A small image classifier, trained from scratch.
Data: trained on photos of plants, animals and fungi (iNaturalist), 155796 training examples, 22.0 epochs.
Rows from block 8 of a small image classifier, named by matrix and row number. Rows with one number belong to one channel. Each number is 500 + 40 x the weight over its row's rms, rounded and kept within 0 to 999. All counts start at 0. Numbers have three digits each. After the name is the row's rms in percent of the matrix's.
After each channel's rows are labels from the 100 images, of 14848, where the channel reaches its highest value: "peak at" is the part of the image that holds the peak. Only what is clearly more common there than usual is listed. The data: photos of plants, animals and fungi (iNaturalist). In brackets: how many of the 100, against the usual share in percent.
# convs0: expand pointwise conv (model.blocks.8.convs.0.weight, 384x96x1x1), inputs 0-47
# convs1: depthwise 3x3 conv (model.blocks.8.convs.1.weight, 384x1x3x3, trained with AdamW), a 3x3 kernel
# convs2: project pointwise conv (model.blocks.8.convs.2.weight, 96x384x1x1, transposed), outputs 0-47

convs0.41 110:539560371526506508461497508538493473482453516515477508560452500469569531444480535475498502474520585531502450472492439472556517568514448474485464
convs1.41 106:539531540467438434517520518
convs2.41 111:478515452527418503437504457542462455541483514453545456536467463484537523517489444449523488508445530494506531446535412560503499513499476516537459
peak at: bottom centre (35 vs 9.4)

convs0.85 108:561560554518513530494559538495521488530494532463509521493512428541530455501516479520469590553608533545501522534453415550524479552467512517574521
convs1.85 099:539485455553473438548494471
convs2.85 133:495517580482520500437461532498491463511477530458489488505542412494461539496507456470431565496609511405546530563434478542475491444486559523476477
peak at: middle right (58 vs 9.4); centre (26 vs 6.2)

convs0.280 139:580534430468443456499506520441466585514526502504491475491518497440429559495436553564495530537515474466538567476438463509540465527469413453558514
convs1.280 099:549526431549449462490503496
convs2.280 157:541453478498485405490507506471533608498501436594508480492506556489480539558517458548440507465495502557469519503550553520497498520419478463557495
peak at: centre (26 vs 6.2)

convs0.147 105:482542555508465508463493528409426520538550517521501465490572508485464492595432553531522442548522444468499517443531493480572483472554508438526489
convs1.147 105:520452459527528457452541552
convs2.147 083:532490487557547537521583524493474502494502508478452497546546516433577461537540516471463425489513485500532499458449493556452455509500447501495564
peak at: middle left (30 vs 9.4)

convs0.232 126:506509495565444585477488529470572533476454527546467456536437465494499526532457502485489480500472517493480488454412482516522516508527568477472505
convs1.232 098:487471461493475477549551575
convs2.232 118:503487503499559498564538482470543558497524559547503505531534445515500493493473582505497501514503425510466510490509448490549506507557413540534553
peak at: top centre (41 vs 9.4)

convs0.40 085:503496471580485526510439524495497517460447448475589542522511484470575479506459488513488486527496481509522547508473473527411524444512465522453445
convs1.40 105:466463444444455461472482470
convs2.40 092:489573500459525463533500500514500538414483538466428533476517560468490546518441461541474516587445480515470485555515498544511479502454484488416482
peak at: top left (32 vs 14.1)

convs0.177 076:571505549500444490518516508521482531534409554531511419472476437494520512519469504418437485465501441427510509431496481445443441393552539576522483
convs1.177 095:564465468527444464454517524
convs2.177 086:479495527483479485556545454423440523476508416485506440471526467535518536510511412472512494506534508453553497484468551556518518552490600527541530
peak at: bottom right (42 vs 14.1)

convs0.8 096:548455500498519517534476521443517464508572514519519515472546588492459475486575501455446492582469518486502541528568529475453491519451460482505534
convs1.8 084:451470472492470476563549549
convs2.8 089:520556497432477560562479578460522443530506524482496447549450521502483498527531479550458519561467476516518445514533468433497496536507447537476486
peak at: bottom centre (26 vs 9.4)

convs0.101 077:523472524550481508474492457441525518471485454476456423509475569421458492459541561556533512491468521444520440506583481549538447545542513590531517
convs1.101 107:510474484540444450534468437
convs2.101 083:453452469507455523441536467467472469536525519527466505506474562536500494535560514475549483486451557547511526469514480547537466574523469475465469
peak at: middle right (34 vs 9.4)

convs0.288 075:447470512507561482551524454540573470447511530559369496450504510577536534464521477467423578486526470435560541501489492498542538509523507459520551
convs1.288 108:455483431542508484495515430
convs2.288 085:432605526497497529515464548570445454476465485535465489521542495521515415459500480434484544412518546521559455508487486501468567498469495415497505
peak at: top right (54 vs 14.1)

convs0.72 113:578514562504461554470555504456387472528565551468447498452475475462511560465525486465487544491524532552489465459504584506535458505546491442514522
convs1.72 100:550475448534481469552524446
convs2.72 102:507512476421545512547557492479532496465529509466516492527546557530428490533440551482495518490530535481494520435432536455516492543579516491483548
peak at: middle right (47 vs 9.4); centre (34 vs 6.2)

convs0.271 113:577465480443572483457507514535511540484520463483537437508471447470556482479444482573484501575475474558463469486521492519496593497477497495552504
convs1.271 100:457436467533519432514533491
convs2.271 124:530461483481578472513599516502515527535561448578440447496480529476544500510456409488536501521550460506472498529502495515464449475423546436424540
peak at: top centre (38 vs 9.4)

convs0.170 119:461452475503495466472382539484496537384531491585521475537574529551452544560434500399520483494489487481492538494472404507476526453547461510562489
convs1.170 104:555506446526436470453478509
convs2.170 112:462495483529413516512410551472494501488488472530520481520568533435475561522558494459525521457468554472458483475509450512478532562527482552615488
peak at: centre (39 vs 6.2); middle left (33 vs 9.4)

convs0.108 122:511515547525502560483534523518492615514468431512442519492536526410458458502502547469504461532473530507502439446499423515510491476487458521456481
convs1.108 102:465466565455532540486530454
convs2.108 095:563569449457501512540572482504502503501461512559505455526518487499536444413459476591559508513481523534539505514517576484517523472500500477486494
peak at: centre (34 vs 6.2)

convs0.150 110:494462534427518500500500513468373494510511537524489495525498467511508438509548430587477482489484542525532494467451498537430516446516485551477462
convs1.150 116:468551507493563505525577492
convs2.150 095:488417505498524487502553495525587479488485491563446533503541491573542522574459434510498517560529465502504497508474504502479481517479486543450525
peak at: bottom right (42 vs 14.1)

convs0.371 105:454553504476514516520545558431512517476421479436572531501536494494485479446469491507481491590465472457548517562456539498538476519536533465543516
convs1.371 105:518452449555477465555536492
convs2.371 122:461450544406538592508506469487500512495489531510518501461522512431486517526556514459502473509546509497447525449433604477443468487545486519493433
peak at: middle right (40 vs 9.4)

convs0.282 065:530499568483472490477535522544508458428514552519581476478511522494491513577473442528523492375543559520482512449496489564509534507502487489483581
convs1.282 108:467468535478500491425433480
convs2.282 069:421494497544438559500460528532519512450548512462460490527468506542497503468547443618519474485498579536530537395474490482512413459502503479517495
peak at: bottom left (54 vs 14.1); middle left (25 vs 9.4)

convs0.330 047:539553486546504530439525515508506517469463488432565488527498482457544473491422554543556548487451427479522530489462473475460454476510459467504512
convs1.330 092:467551466432517447488536481
convs2.330 046:451535474533505529543554495543570500376586496536435489450494535531458502486586517526553574438479468515533455502505487502532516510529528502490456
peak at: bottom right (41 vs 14.1); top right (33 vs 14.1)

convs0.305 087:484491489438486508510563552484545491500485577476453542457499531518546435497495467557531500496506499529534568515491444534474466451505451466507427
convs1.305 099:449507536440493544437512527
convs2.305 077:464464512518500514481486562485452428451477452550501536523461577517558504518538460495554527542496466521555514537498487508509492417592488463553561
peak at: middle right (35 vs 9.4)

convs0.53 133:487508531441466427478365477530502455515418527535472468537540476465469516528524523524531482508507473450504572528540543511525521483494477550544501
convs1.53 098:492482566474486540466445556
convs2.53 108:481500497429537520450541447452480549529476477504407577509584525492470518483469485395494479484483515510511517535472527453412536521532532556454480
peak at: top right (47 vs 14.1); middle right (31 vs 9.4)

convs0.93 085:541541524462557500467498486495494482519508460468542512489565451501508513483525531479522456419582514483555494535545497522523502489496476454565449
convs1.93 097:469488465471472456467445434
convs2.93 104:490482509505451540522503490404499514495532495567477462516433420492589532464499479623458519464514521478475477506488465494441455496529469531508546
peak at: top right (60 vs 14.1)

convs0.307 090:526511501462449503502456507594542553543579507482543483463488519573475509529469564551531499479484500514422472449514508453522527519543510538452511
convs1.307 117:485549545498544573477520538
convs2.307 065:448483498466454469505473481467533485513410520518485484513459484469457466482450563518493550552435466478540450485541554472519397519516548456496530
peak at: bottom left (39 vs 14.1)

convs0.35 110:570456494537508437520457479478472546509524484443527430465553510558459523559549491465559499479525492462564463490491524555451503524587561444480498
convs1.35 086:547490449567454470539486481
convs2.35 129:548469518567471485531426448498463496502573485459503576512470506534522495575493480387513499426509512539581536468445476497449538566528524487428459
peak at: middle right (38 vs 9.4); centre (36 vs 6.2)

convs0.290 095:537442511477525495582435535437498457477514419477476505548554488521449479539492461488439478450525491504523540490444516455453464509442543474557574
convs1.290 104:514508578544520562528514528
convs2.290 090:527478519569521484545455515531522527529445490504478462557453466479571443512430544472461549489520490528464555527425506513525474494503471499538517
peak at: top right (53 vs 14.1)

convs0.175 069:564498558472447482502510565493512555433451580495484460465453491526507442526451469534523538472546483517455476546466450558454545485523457580380512
convs1.175 105:538465470525510433440479460
convs2.175 075:483463514509471489472518533484478470511517537530421522471531468541520477533560427482536525481529508555602431496430501462471499490431569473481478
peak at: bottom centre (25 vs 9.4)

convs0.33 110:561550559515488535536484481474551511476466485512505538486537609504456533554535489490458517491503440513527549486426511488526535522473524522465506
convs1.33 086:486477451455455478546543553
convs2.33 110:560468484508476459458552479501500478559513487469521527536589452498515472574465453436460423511512492574528533526488438575481510502477495567493534
peak at: centre (36 vs 6.2); bottom centre (29 vs 9.4)

convs0.110 056:508423492407582498459483518494563501479461523460540465519487434561498513537514465404501518515579572449501557516470525489517586499516500495504471
convs1.110 099:420482537505511517440504547
convs2.110 067:496527521486496489410404472494466508485527511509502471515523465547532557503469546463491482514475549426547521542528416483497489537443477498394526
peak at: middle left (73 vs 9.4)

convs0.25 123:516560538519552543485542539505518552510500536425502437516478481508536419475471409523492469550506493477431500536553438559541541510480474467506502
convs1.25 109:421498535436516551499507501
convs2.25 123:496493513409490482454473533504543447473537579477462467501575435498563517548454504522464484487508463500482497550606475510516481533548548547491416
peak at: middle left (33 vs 9.4)

convs0.27 063:480571507522487516462492512483513505487537512435467470494446454469490475513487520519519495472501503553480456467482493510492514608547488458457532
convs1.27 100:532519542460455463507424518
convs2.27 076:503609524484526534518462390524544479500460478512534513472482444509545480487479459464505499442460493488526525504497520535464525497514460528484553
peak at: top right (46 vs 14.1); top left (36 vs 14.1)

convs0.156 083:549445578602536512460529524520608557505511497532489411474479524481538502533467508529495523490452527547504522521446446547411496476510511466438475
convs1.156 104:528523440545456470546472458
convs2.156 103:466468521656569476433557519563544458556490462566487460518516516465427539506481501544548429472509540524500511515489467540464487438464543566476494
peak at: middle right (64 vs 9.4)

convs0.155 093:512501489471492472527480505459494514521489447520521523486543445417573455485463466464474511472532567479508629510471523512439566412566425482542501
convs1.155 083:549548553489476467456465455
convs2.155 100:464528542480505523483494530479488452432472428482536465470435509476495489536414508462524521467446536564457528565537436516479529465515483534484592
peak at: top centre (25 vs 9.4)

convs0.154 111:496514488482367500489504484506522542552440499499518516479490405573528499445566518511481558482437509527477466410466485480498497547534539493507466
convs1.154 129:530605520490529513482501476
convs2.154 107:476552495501486468434582456509503492562574392496499538521564473463429494516405511463552482502484510498495493546480531490472490518469500504575591
peak at: top right (40 vs 14.1); top left (33 vs 14.1)

convs0.218 098:506441480528523420397450537532525443475511487532505487516456495533530527490464496500464527517486510457476440534527502493440497539533538447496589
convs1.218 099:472454549460457528492493569
convs2.218 113:543430487559441468475487556568487422487456482543512527481483511516600570543534480457467503462444525417494431533490478462526471479551493491514543
peak at: top left (38 vs 14.1); middle left (32 vs 9.4)

convs0.369 082:527552545430484498445457509396422533482519510537491494524440460449490551497508511494373467485556456463529455523496479442561484458511516473537484
convs1.369 104:541488477544503441577474487
convs2.369 083:508487510428535506525462568502438499499491496450553471526494434453551451506498478482433511496501505530567468531408462450489512492533416508554531
peak at: top centre (40 vs 9.4)

convs0.318 107:463476525497529501472484517501521529491557473493448507475533465463512476489650455465470465526500536560553504522439554447429541505517492520492522
convs1.318 088:472452451489481490536543572
convs2.318 120:509502533511473502559478451383459533507522545481501552473508599458464495579458513589493471486519474563507545559516485492511397516469502534489554
peak at: bottom centre (57 vs 9.4)

convs0.45 084:577475471516508457529481517531502537528410474485431456477562375567506541563482418511447469508584500520470522519472545503537501536526528436469460
convs1.45 108:483525431492551469449495449
convs2.45 085:432477575557448430519483578459463491544445569496565502465559486457496475452583498473569496487453522483493452523464486524496513531485487531519517
peak at: bottom right (37 vs 14.1); middle right (25 vs 9.4)

convs0.106 117:520483462603480495487483462498442531554568437468524595564504533428492522491458530550539434459420523502494509534549503488424491541520552451480508
convs1.106 115:494582561476500550478517505
convs2.106 108:488524474510440509513518503479459534469483568467543480425504554455581562528555504491472516475490560515504456513589582523550494566472508505531493
peak at: bottom left (34 vs 14.1)

convs0.29 120:502476506550523545491524495476535531491456576467518565567444558488453535496508526520548394502517449511508478522483475553531475557500459488516589
convs1.29 089:453502566460470555466487533
convs2.29 127:511514514499448553534451471540533446501473507402484508563513467503459590555525519465449445453440499462499495475504478522554483559546489511492547
peak at: middle left (49 vs 9.4)

convs0.363 101:485425446460460482505511585538440541484550488524518420477515538498481536457494542523480542547473534404445484408430488493566507499487477480471455
convs1.363 102:567463493534488472544441530
convs2.363 091:432447471504538509485537424541489557419502535512462532511513532462506516530531487485555505460520544491516446532435541462464616517474542542509479
peak at: middle left (51 vs 9.4); bottom left (42 vs 14.1)