config.toml
train_examples = 155796
crop_scale_min = 1
hidden_act = "quick_gelu"
mlp_ratio = 4
fused_qkv = false
inner_norm = false
depths = [4, 7, 4]
widths = [48, 96, 192]
learning_rate = 0.035
momentum = 0.95
nesterov = true
max_grad_norm = 5.0
max_steps = 6700
Rows from block 11 of a small image classifier, named by matrix and row number. Rows with one number belong to one neuron. Each number is 128 + 24 x the weight over its row's rms, rounded and kept within 0 to 255. All counts start at 0. Numbers have three digits each. After the name is the row's rms in percent of the matrix's.
After each neuron's rows are labels from the 100 images, of 14848, where the neuron reaches its highest value: "colour at peak" is the nearest of a few named colours to the mean colour under the peak. Only what is clearly more common there than usual is listed. The data: photos of plants, animals and fungi (iNaturalist).
# fc1: MLP up (model.blocks.11.mlp.fc1.weight, 768x192), inputs 96-191
# fc2: MLP down (model.blocks.11.mlp.fc2.weight, 192x768, transposed), outputs 96-191

fc1.463 097:148125086136119141133111147124143126073124156077129140107158116179101114096120091129116124094117148143158117141116075094093121139158148094156141173136109132144164114140103102091090146170134126092139124122128157170102107175160143134127112091098116141186121117123166099145147138132131104084
fc2.463 103:134137114114151130119141117102125148113124086154147158179124128163109153124157147152121183168157149090127113133102125121188108130103110069100176126128172136123132156116126118120145104070121130119126114134132110153135101147099129108157120123114135101146129115129167166126145144131112158125
colour at peak: pink

fc1.306 094:119100147150165140091143134151109138087115138141112118187142138086119157157115121102129120115103123121133149073097135115126121145145163105158146098142072116138113127112151105144099151156118164089155138133127156127135177164104108137110120107120128121099091114119060126065149162104114173142
fc2.306 093:138146113122157121155094143158161155118121147130148136144131119137141079103095108123113107140113138099124115135154135121102125125167157142132127137095103127153118138175157105110109182137142132124076087129146096106136092152129075144139130056129146131141069117114171091127115114162165150131
colour at peak: brown

fc1.708 108:099112122140157129135113112120104126091122128149123147104143159102161133113163131162093100114113121148125141111104145100120132145127158140129129159157142122118105114131173111114175105127116126137152151135125105114136121164140116149098102185203081107094139114143146163127113088097145135115
fc2.708 104:083118147109142142132159155088096161157156130153119112152125115124153124127150137149135087140139124090140146157150127142132124129108156156086171125124118094118159086095097135104122125175118141129096104146146142138147144121135135157095099092160102127167120100092114136130124126143134089141
colour at peak: brown

fc1.715 114:124085130151079107126108103147176131098121111112152078127180145127122141155136108143101094124147162150151143133148165135133133093125127097136174153134121129124088127113144141166162165121140147125146103143136108121149129103096119149120066075151107157121135121084134124079126123146114138156
fc2.715 116:125126168157113096156120121087085090151116110169113166116153072122105129094169162120107146138159143176158099122125090125132148114153136144121085139118126150139146133156125128087166118073109123146110085129108152142120128115132148145166143137162180119153108115128094110165134164136144145082
colour at peak: green

fc1.584 112:119128111138089083133101113140134148147121123103162160149125079115116136121150120173136118099123141147164117128102068124125086122126133141123124169128111111128098081157158131138149115125138142133116171145077115130134132128140180111117120185086147118175149141121120093110098123132106129167
fc2.584 112:118114152105166153172132088117158142153115135126131100143167097120126094136119183150103138115161154128101092121154135114080163126159154105163112145093154156154084174088075128137057175112120087148149122102114137146136151130124133139116108129140151140134111136127077140123098130127141139101
colour at peak: white; pink

fc1.662 098:108162102132156117091124139117121128146113155138106122085090127088152127150173111154103080130125142187132155131137140150155151130086139139117131180114091116123126097136164139083123137106137129155096103146114090110128118109147157112139133169111150130112083096129107125148122149111131122089
fc2.662 089:106134113084150142129105116130118073147147147130132134153096153089162086148104139182120144135127089136192175150143135141113114099130122145096131148067115156111090095106114141130138135086104112116136151135123128125123072151069156118093122145122125149128140114145124150121069118130139163100
colour at peak: green

fc1.354 116:135119104138153177101141074131120102144078164115106119140112133103151110165165101192099146139122127132165153121071166155081097147117113122148095076078107154081124138127128125122152134110116098114126087147150160132154133106174150113122119110115127111120124092099094105122139122133095112106
fc2.354 114:102120111149125128120150124117181111155103154102143079141112167055146095121118138097162134145102144141143074147156159145123166133156092135124090161117144134144123096116089122119135105127132142160115157116150133186113129135156150132109136150164104110147118104118118100100136107146106140140
colour at peak: green

fc1.457 089:115183127145124139102130160074106097118135142172133135132135163113116109142147107111096143132118110115148094126107128148111111136119161152104139092122136129106134167138159137098131109151108152143127097148148157157114138132130112159129071133144120083104121113119164179158122179106112135146
fc2.457 088:107118115120175103128170158130151106103109124135160119125114122073106132120129084082093116134165122111134132095089140126150136131131132192147154186139109096143118130120183137155105145108089152141131168171154072150109126132082127163138155168139150141109147145123094088127143132133083114107
colour at peak: black

fc1.276 109:110104110168168131150118135132132125130126134139131148125097127107142134136142093130107136131138123122111115092177127134124086147131118115127089132107152108161120151090152131125121140141133108102143100146180087148174137126110127142137118093120154171133131119119110115179114096136147161164
fc2.276 121:121199110107080138131091130160140135116132145111117147116137144090125140091099150148106105114171149131078074141126137141084110166118157134130125126129118137170128086153130138101153112136149176118160174071151167114115127110125088121118120127149090102157130132119149124149154083091125133089
colour at peak: cyan; blue

fc1.604 114:127081091141149130160132148106098140079151123136122125187118133127094141182099133142140099119146109135163123115134095137145166102138161078144136128128141150144153140189131141123105118117116092115122147134168119128175148122130153123119097122094130133110086141107159117149136118112129120135
fc2.604 117:130129132129124129103115098181081103116082177157083144115129142136149079157187154133154165147143084132127128139156139195141109126143078124125127120130112092148143151104118094155097081147131122134145128111151103141106160103090140115149149136100127149160157132173154112113117108102149111121
colour at peak: orange

fc1.317 114:159137127156074121129133129117077118101115122157123083093137080135143156144110131132143153131152096082141094131139083128138161140131101140152105141151161152146109123159146081122150111108104115129112133133112173134129124112133116122124169151113122138130130112129122171144085132106093080151
fc2.317 114:112146183076120118118096125164168082095135121142169142174123134151133166159138142126100118183117128122084135166133129129110131110090114089080147161107155119098129082125099128106095138160158100121128151139158124168135179116140094099107148123112097146133126128137121115129170149131117114121
colour at peak: pink

fc1.480 088:166149138129069149071106101149093172124140114105140148075174137161122086104107127120112145108156155119102126148158113135140116153160141135100150139139128135117130139106097097130170107110151144131112129129109135140140159151131124119113145067073139144164160130139141108146118102118131127168
fc2.480 088:129122122073155137136106130100162105106147085095129118158094127129116168118120164134135142129128131129117095165174170121139080145162056094112136139091143101105108145095136140144114141127113110100090105114143144135071167153134119126132165165113112158163164135108155114104129120139139134101
colour at peak: white; pink

fc1.722 077:140099120154117141112137100156190141172123134107102131117097137088118168151113107109171085087142111131118155160153113119120129172174136123143099099122119134172145102130144130082165141079130132139125150116128124157139097128114181144167138111142155098151152179128101138133103123148131131114
fc2.722 089:111119103154131089116154145125188139112139127165130144146107103126110134097106151092087171140156130162136099137148137130158157143127149129112127099138095129138157139133088111089127147144111126149138171119098151119101142172099118119132168165151120141137119129170159092138170135127097107099
colour at peak: cyan; white

fc1.324 110:119126098136157131132158118127127147154150125139144090139131108120170093098050145135123097106152094159137141177113129105189090148121131136155153126089117116167124114089113107127131134165092147136149165106137171148114130130144107103139180148090161143121114171146099133113118138134148090147
fc2.324 123:136156127134199095136123147114111111135127153162102161075152175122147158101137150145141100124110118160143146151128101128123133135107121116088147124092150101112139128144111163107138185113128130125153155110133129131082135130131117074144118113158139146122156105184137154135129118167116110115
colour at peak: cyan; white

fc1.125 120:154128145088134099120139107103101171120105159092132121183113134145138104170151105168124150140123145125118106115108200107091111144140123110144095117146129140108100138104107136107130107142127177110153142140095138097161121155160139101107132190154140094119092074138117131157134120100148137122
fc2.125 108:086144095125128109090114127117109120155147182133121134133108100159166143136130167140150113101083180145170127092112120153124149143133138107137108118151123095069158089104143132124118129165127102135179132137143118138119150102176158134107055149133108101141113143101083130087140132103124086146
colour at peak: brown

fc1.528 085:129138113124128133114132142130160099135104141157085109116043141130109139138079119141097103106137144156140171141114104096145106125085122133111132144141134147153098108142120135126159132152101137143136123157122112127113162157163135135146174145105119151144136158116080126116098107169150095185
fc2.528 102:098150133103172145126105090120170130160101105106132188107133123110120090108108137107117132148134157127127108112111119120141133093169113108138119120131133113148136133103136137098160112163104080124119133128128085179132058151104111163146128151122079136152147141125121146138116172113136178137
colour at peak: cyan; white

fc1.683 108:111149141112110145127183164155078161112093089136097112158133118120125118091144096119130172166110133120150136155139118136132130102126147128087167121108132132195136136145134138086135131113159122130078121153116125138183098132117121116092160133088155102106150095127160142108114111137113124105
fc2.683 094:142121161118131116141111154161079106121092097131181128137135136191139144115073129134145090142161128161126119107112147140114144142196159165102086148131144129089137130099120105117137138126140133134125116144121119124134128153117112123110120114123087124129141156111140128120079186105128090139
colour at peak: black

fc1.672 079:111108115149111137131081102137139101107148117119138127171126111163086104135154149161137107114155140104136124091173097143137118140171115157094180135121088126135166146119158114155068099154148132123138095137166084064134116130110157130131127118097136103107107145139159124112128109098127133123
fc2.672 084:132125101119114145119149147145121145162125104151118160130166127125132109126113121107113138133141149140122148157105127122118158110132120153128103150119111160129094155073111124166149138136115124161098170107130134031169125175107152145143144130158159118097161110153101141112108125151144126091
colour at peak: orange; yellow

fc1.573 115:158151188133132145114123078116138124129108165113127140115110125113100116142133144171108123100161146146082117104165071126127132150117096141102104088134111158150145132118168122105110155125133161158155087115124128133126128117160144114146138142095146092136113154186128167138139123079120133150
fc2.573 111:121130111138127141167119127163080151158073138107144156134136140104102104116131105109162083128146101118123122121158106119154137136141165119155146124120080113145124116118095131113109148136119142151119127140133129088119130142116168155160130120122081116123114112116184117111148153137137140060
colour at peak: orange

fc1.224 113:109103128140113103166113099127140111097099110100126098139142097169117161134190125138122175108126171140139138136130140128129122113141147143127089171148117169129109136133094146157096120148056137083091164156111116110134131118130130132107106097181129098136135128108137118114120110155144155093
fc2.224 122:154175156122132106102113109139132158139122112092103156132152123105157134077130169129150136145167120132114126138078134120136163145123142120161129140099134109121106112102113104091088131142168139102135113128124106133116123156116120120149146113114115131066147102150111105148121109148099144125
colour at peak: grey

fc1.551 109:135126135151098095105120149080128093110118103141159156140109180133112101114180137174129134121148146155191172107078174170121114136132108138124114081127112125119115157147160127126175177109139134142132094131119144150092126113145101133124138100114126138089092097133122123130100114131151093145
fc2.551 122:119127114127117184117114095131124153143125121118122084181117104114120141099137134168102133084126093152117117151110157127122123127176124138073123097151138159146135131076155134070134150140083139150143109118123156157157110107133097169164135149140132136131124073098109134128097138088091139175
colour at peak: green

fc1.296 115:169120123140139127141155162149080131149098135126132087133115139094081076149165127116169125098130150140096127145166098134110132128088134150156133124160138124120101154097148189127079137147171169126100149129158159108140156104117135132113127141120113148098080123128162160146142160115115080206
fc2.296 126:081150112155125162099162155090123114174130108110123097145162144122128165144113114100128121168133090143125122073099163103154076068128152143141109115101110170158123122151127133088120184131150151126142155083151109141147101101117126144109152117136091122110163120144146125135105153145141163116
colour at peak: black

fc1.543 101:164125120120082131140132121125163124130135152180145112108124104153132129130143143161161110086124133125129136120100152099116134103150092124189099152139157097161112148201200109109127104119097135116105134125132120166125169138124114143134143117115144147112078185133173157152113133123127153134
fc2.543 096:156134147126167141116126144130162045150140097117131118134138110111168168128119111116087139150134136133121111106084143122171140118103121076082152158135142150125162124128100161134151140082153099093124125105174162083137177138141116137160108103105100104087140110081092145123165150142162110142
colour at peak: pink

fc1.220 111:128146138127142114164139114174121106136131122127137100131125134113135125153128121115123105139114122142141155170150127107125138163094105138125140117122142120167128142096153147081133124117089112129119129134148098098163171156168147106132112089152165149101117122125141075126140154091166150147
fc2.220 134:139152090085090152128107150144158133117112155159108157144176161157118069100114118121084143116142143161105156142146129138100121150147089100129097174124101121129128085147094114111124096157150172105144119126134145112120123120143115185120162131169144101134162135160118159161088160129110134162
colour at peak: blue; cyan

fc1.397 103:103131116164157114164109137118138169134134102109108120148082121086137136107095150084122128110148103149096173113124116127129159154121138129137148142128142104170123140122147112157156127134119147110140131132157132151146132080148150139133163141102078132112113187068108081145126112139134098132
fc2.397 121:097125113105165147132109130124160114176175113100112160135097133147186106123094133120110147111152157165139086136091126146158138160110123144145147144164138123179153112106119130080153077149132108104145169116130115155120111137092119158137093120085122092146112130099117120135167138166138125116
colour at peak: white

fc1.682 119:121130181125152116121104122101105112160094145147150093159108119140099089120154108096123129121144102119154125105075176108134122107113094149170108126144146146132151171172119127131165133116114099146127134133143152130124146095143149138131105102083133170116113137088096150148117155133123167140
fc2.682 125:137114124133156136119136093082146143131147114154090136122142100125140138137133139118149134077108152168120146097138116124146154133092127110133124153124155147097119142113159111110168119190133162126166093128133136107118159136173142138143135123132088144086144116074125144140106166136079093143
colour at peak: green

fc1.222 100:113121120132117146156133126168093102076135127096060110146111103141130142119130121134103104121095113157094151096145103146139177136124143144134116108156121123151137156178142123144095163144132147126140110115123166157107145137136085141135135091125130109114092130165143162124100123130164152117
fc2.222 103:139121147131089092108125169152119172133137123124103118107114112141166130161177173118138107155161130142107099135164150089148177165152132149118120139123150108143088109113120100168175127080127099107069084125133161182133109129128127139157110163126122156140164143131113100161120158117151159118
colour at peak: orange

fc1.690 068:084111141122108140135108165153107092120084097121107145119125107119120115114139116098115149104129125139121140130104139157122122135128106140098138098147191139110121063150122138108146138064128140164146164143097123092103107097182119148120116121083145128176151116136109136123142163126115100084
fc2.690 080:135131098122139160135163128118104158154100157093073129129157146120118138101131126160116133130101154121108169120146126139117135103165120111098156099108110113118145150134149169148102142172209133147092080121111126168137170126107113110088134119105129152145121123144148148170127139094151143125
colour at peak: pink

fc1.759 095:152142157115117081183136123132077117134188126097124154115090120080130124143071123124098131141127137129113133127125139094125135130134133121123110129153149089137131142114159150129135102117080142141139115125144131105138131160143146106171134146119110146126145146151112088103106136087098133108
fc2.759 100:110121112175134121124155114132157123114071116136129110161168095154133116115143122098170120153089093097140132126106157160151155116101153122154147099107148166125112121090110160117139095103152140129121123122137124137120123112130115124109175129124086111142141128141102174121148124099192162160
colour at peak: pink

fc1.145 073:140174161105105137143106116147134114119148110133124124075123102160119141130137132172104104094130094145115161125161128153110126161112116111104175125091116131139126133178162148107125171141113126117138118133181157112131081107149145144101116121157122182101127139129122101144128167146149108163
fc2.145 079:124138136160150135098143122157160141115121118144126101099123179137122086126119122140105144114137142125117106080128150103131114161078122141134136123159131106165140132129089112138171153103102137126137098126146147112088149147134124170126100082114114114167092143159125128122084093151096122088
colour at peak: cyan

fc1.758 092:123130129146114155089101076119137143119094122146114124159151120149082141104144141127147108104181127104137111093161100136155155142115159117118149122112147139124140133131132098155113128127101120116154112151176106099120103108117149141172116086166149112087112100120189155141153104113164172151
fc2.758 098:127133120114132128117112170141121168180096123123099141137152120146121105188178106131131142152158149109113152131151136107076176128177123128134145137132087085131112182090088113110108095125118105156113144126160122097160132150114176116164171147120156125106105114135095093123104121119101117067
colour at peak: orange; yellow

fc1.198 104:094130130120120146127124140172125136173163096130137143163123120146156158102129098155068146106151109140126135109128126113146140111122125116114174087121132140145151138141168117110125110098098161172121149133137127118163101110124118131162125132129125158153146143136190116167148088124134117152
fc2.198 114:139124137118170097143126079135159136144168167162110125109146148131123153129083135117169149105143115108127113132090128093138139078106139158102133158119110132134112151170149134110132137122106143131151123150095132103119121145148123100154151151062120104122125103127149146144132135159131100111
colour at peak: black

fc1.66 082:145124146165100119116111096168140129167137153108167161143125121113095139141095060157120143101154112107159154156123129115101107135142154164068110082117070113147136107194159135161117153106110155181138126125171135108157148102132121117121142114106139158150110089147135084106090100130127131142
fc2.66 091:127118148104129141116139153120157127109128135097077134124089122126091098143118153105116101145150135150106145131128164112154144121106141119125101118148133119128151160110140113081124179117138082119198106091127111117147123160179148163121112109110139136150136103151121208139171091103144118138
colour at peak: white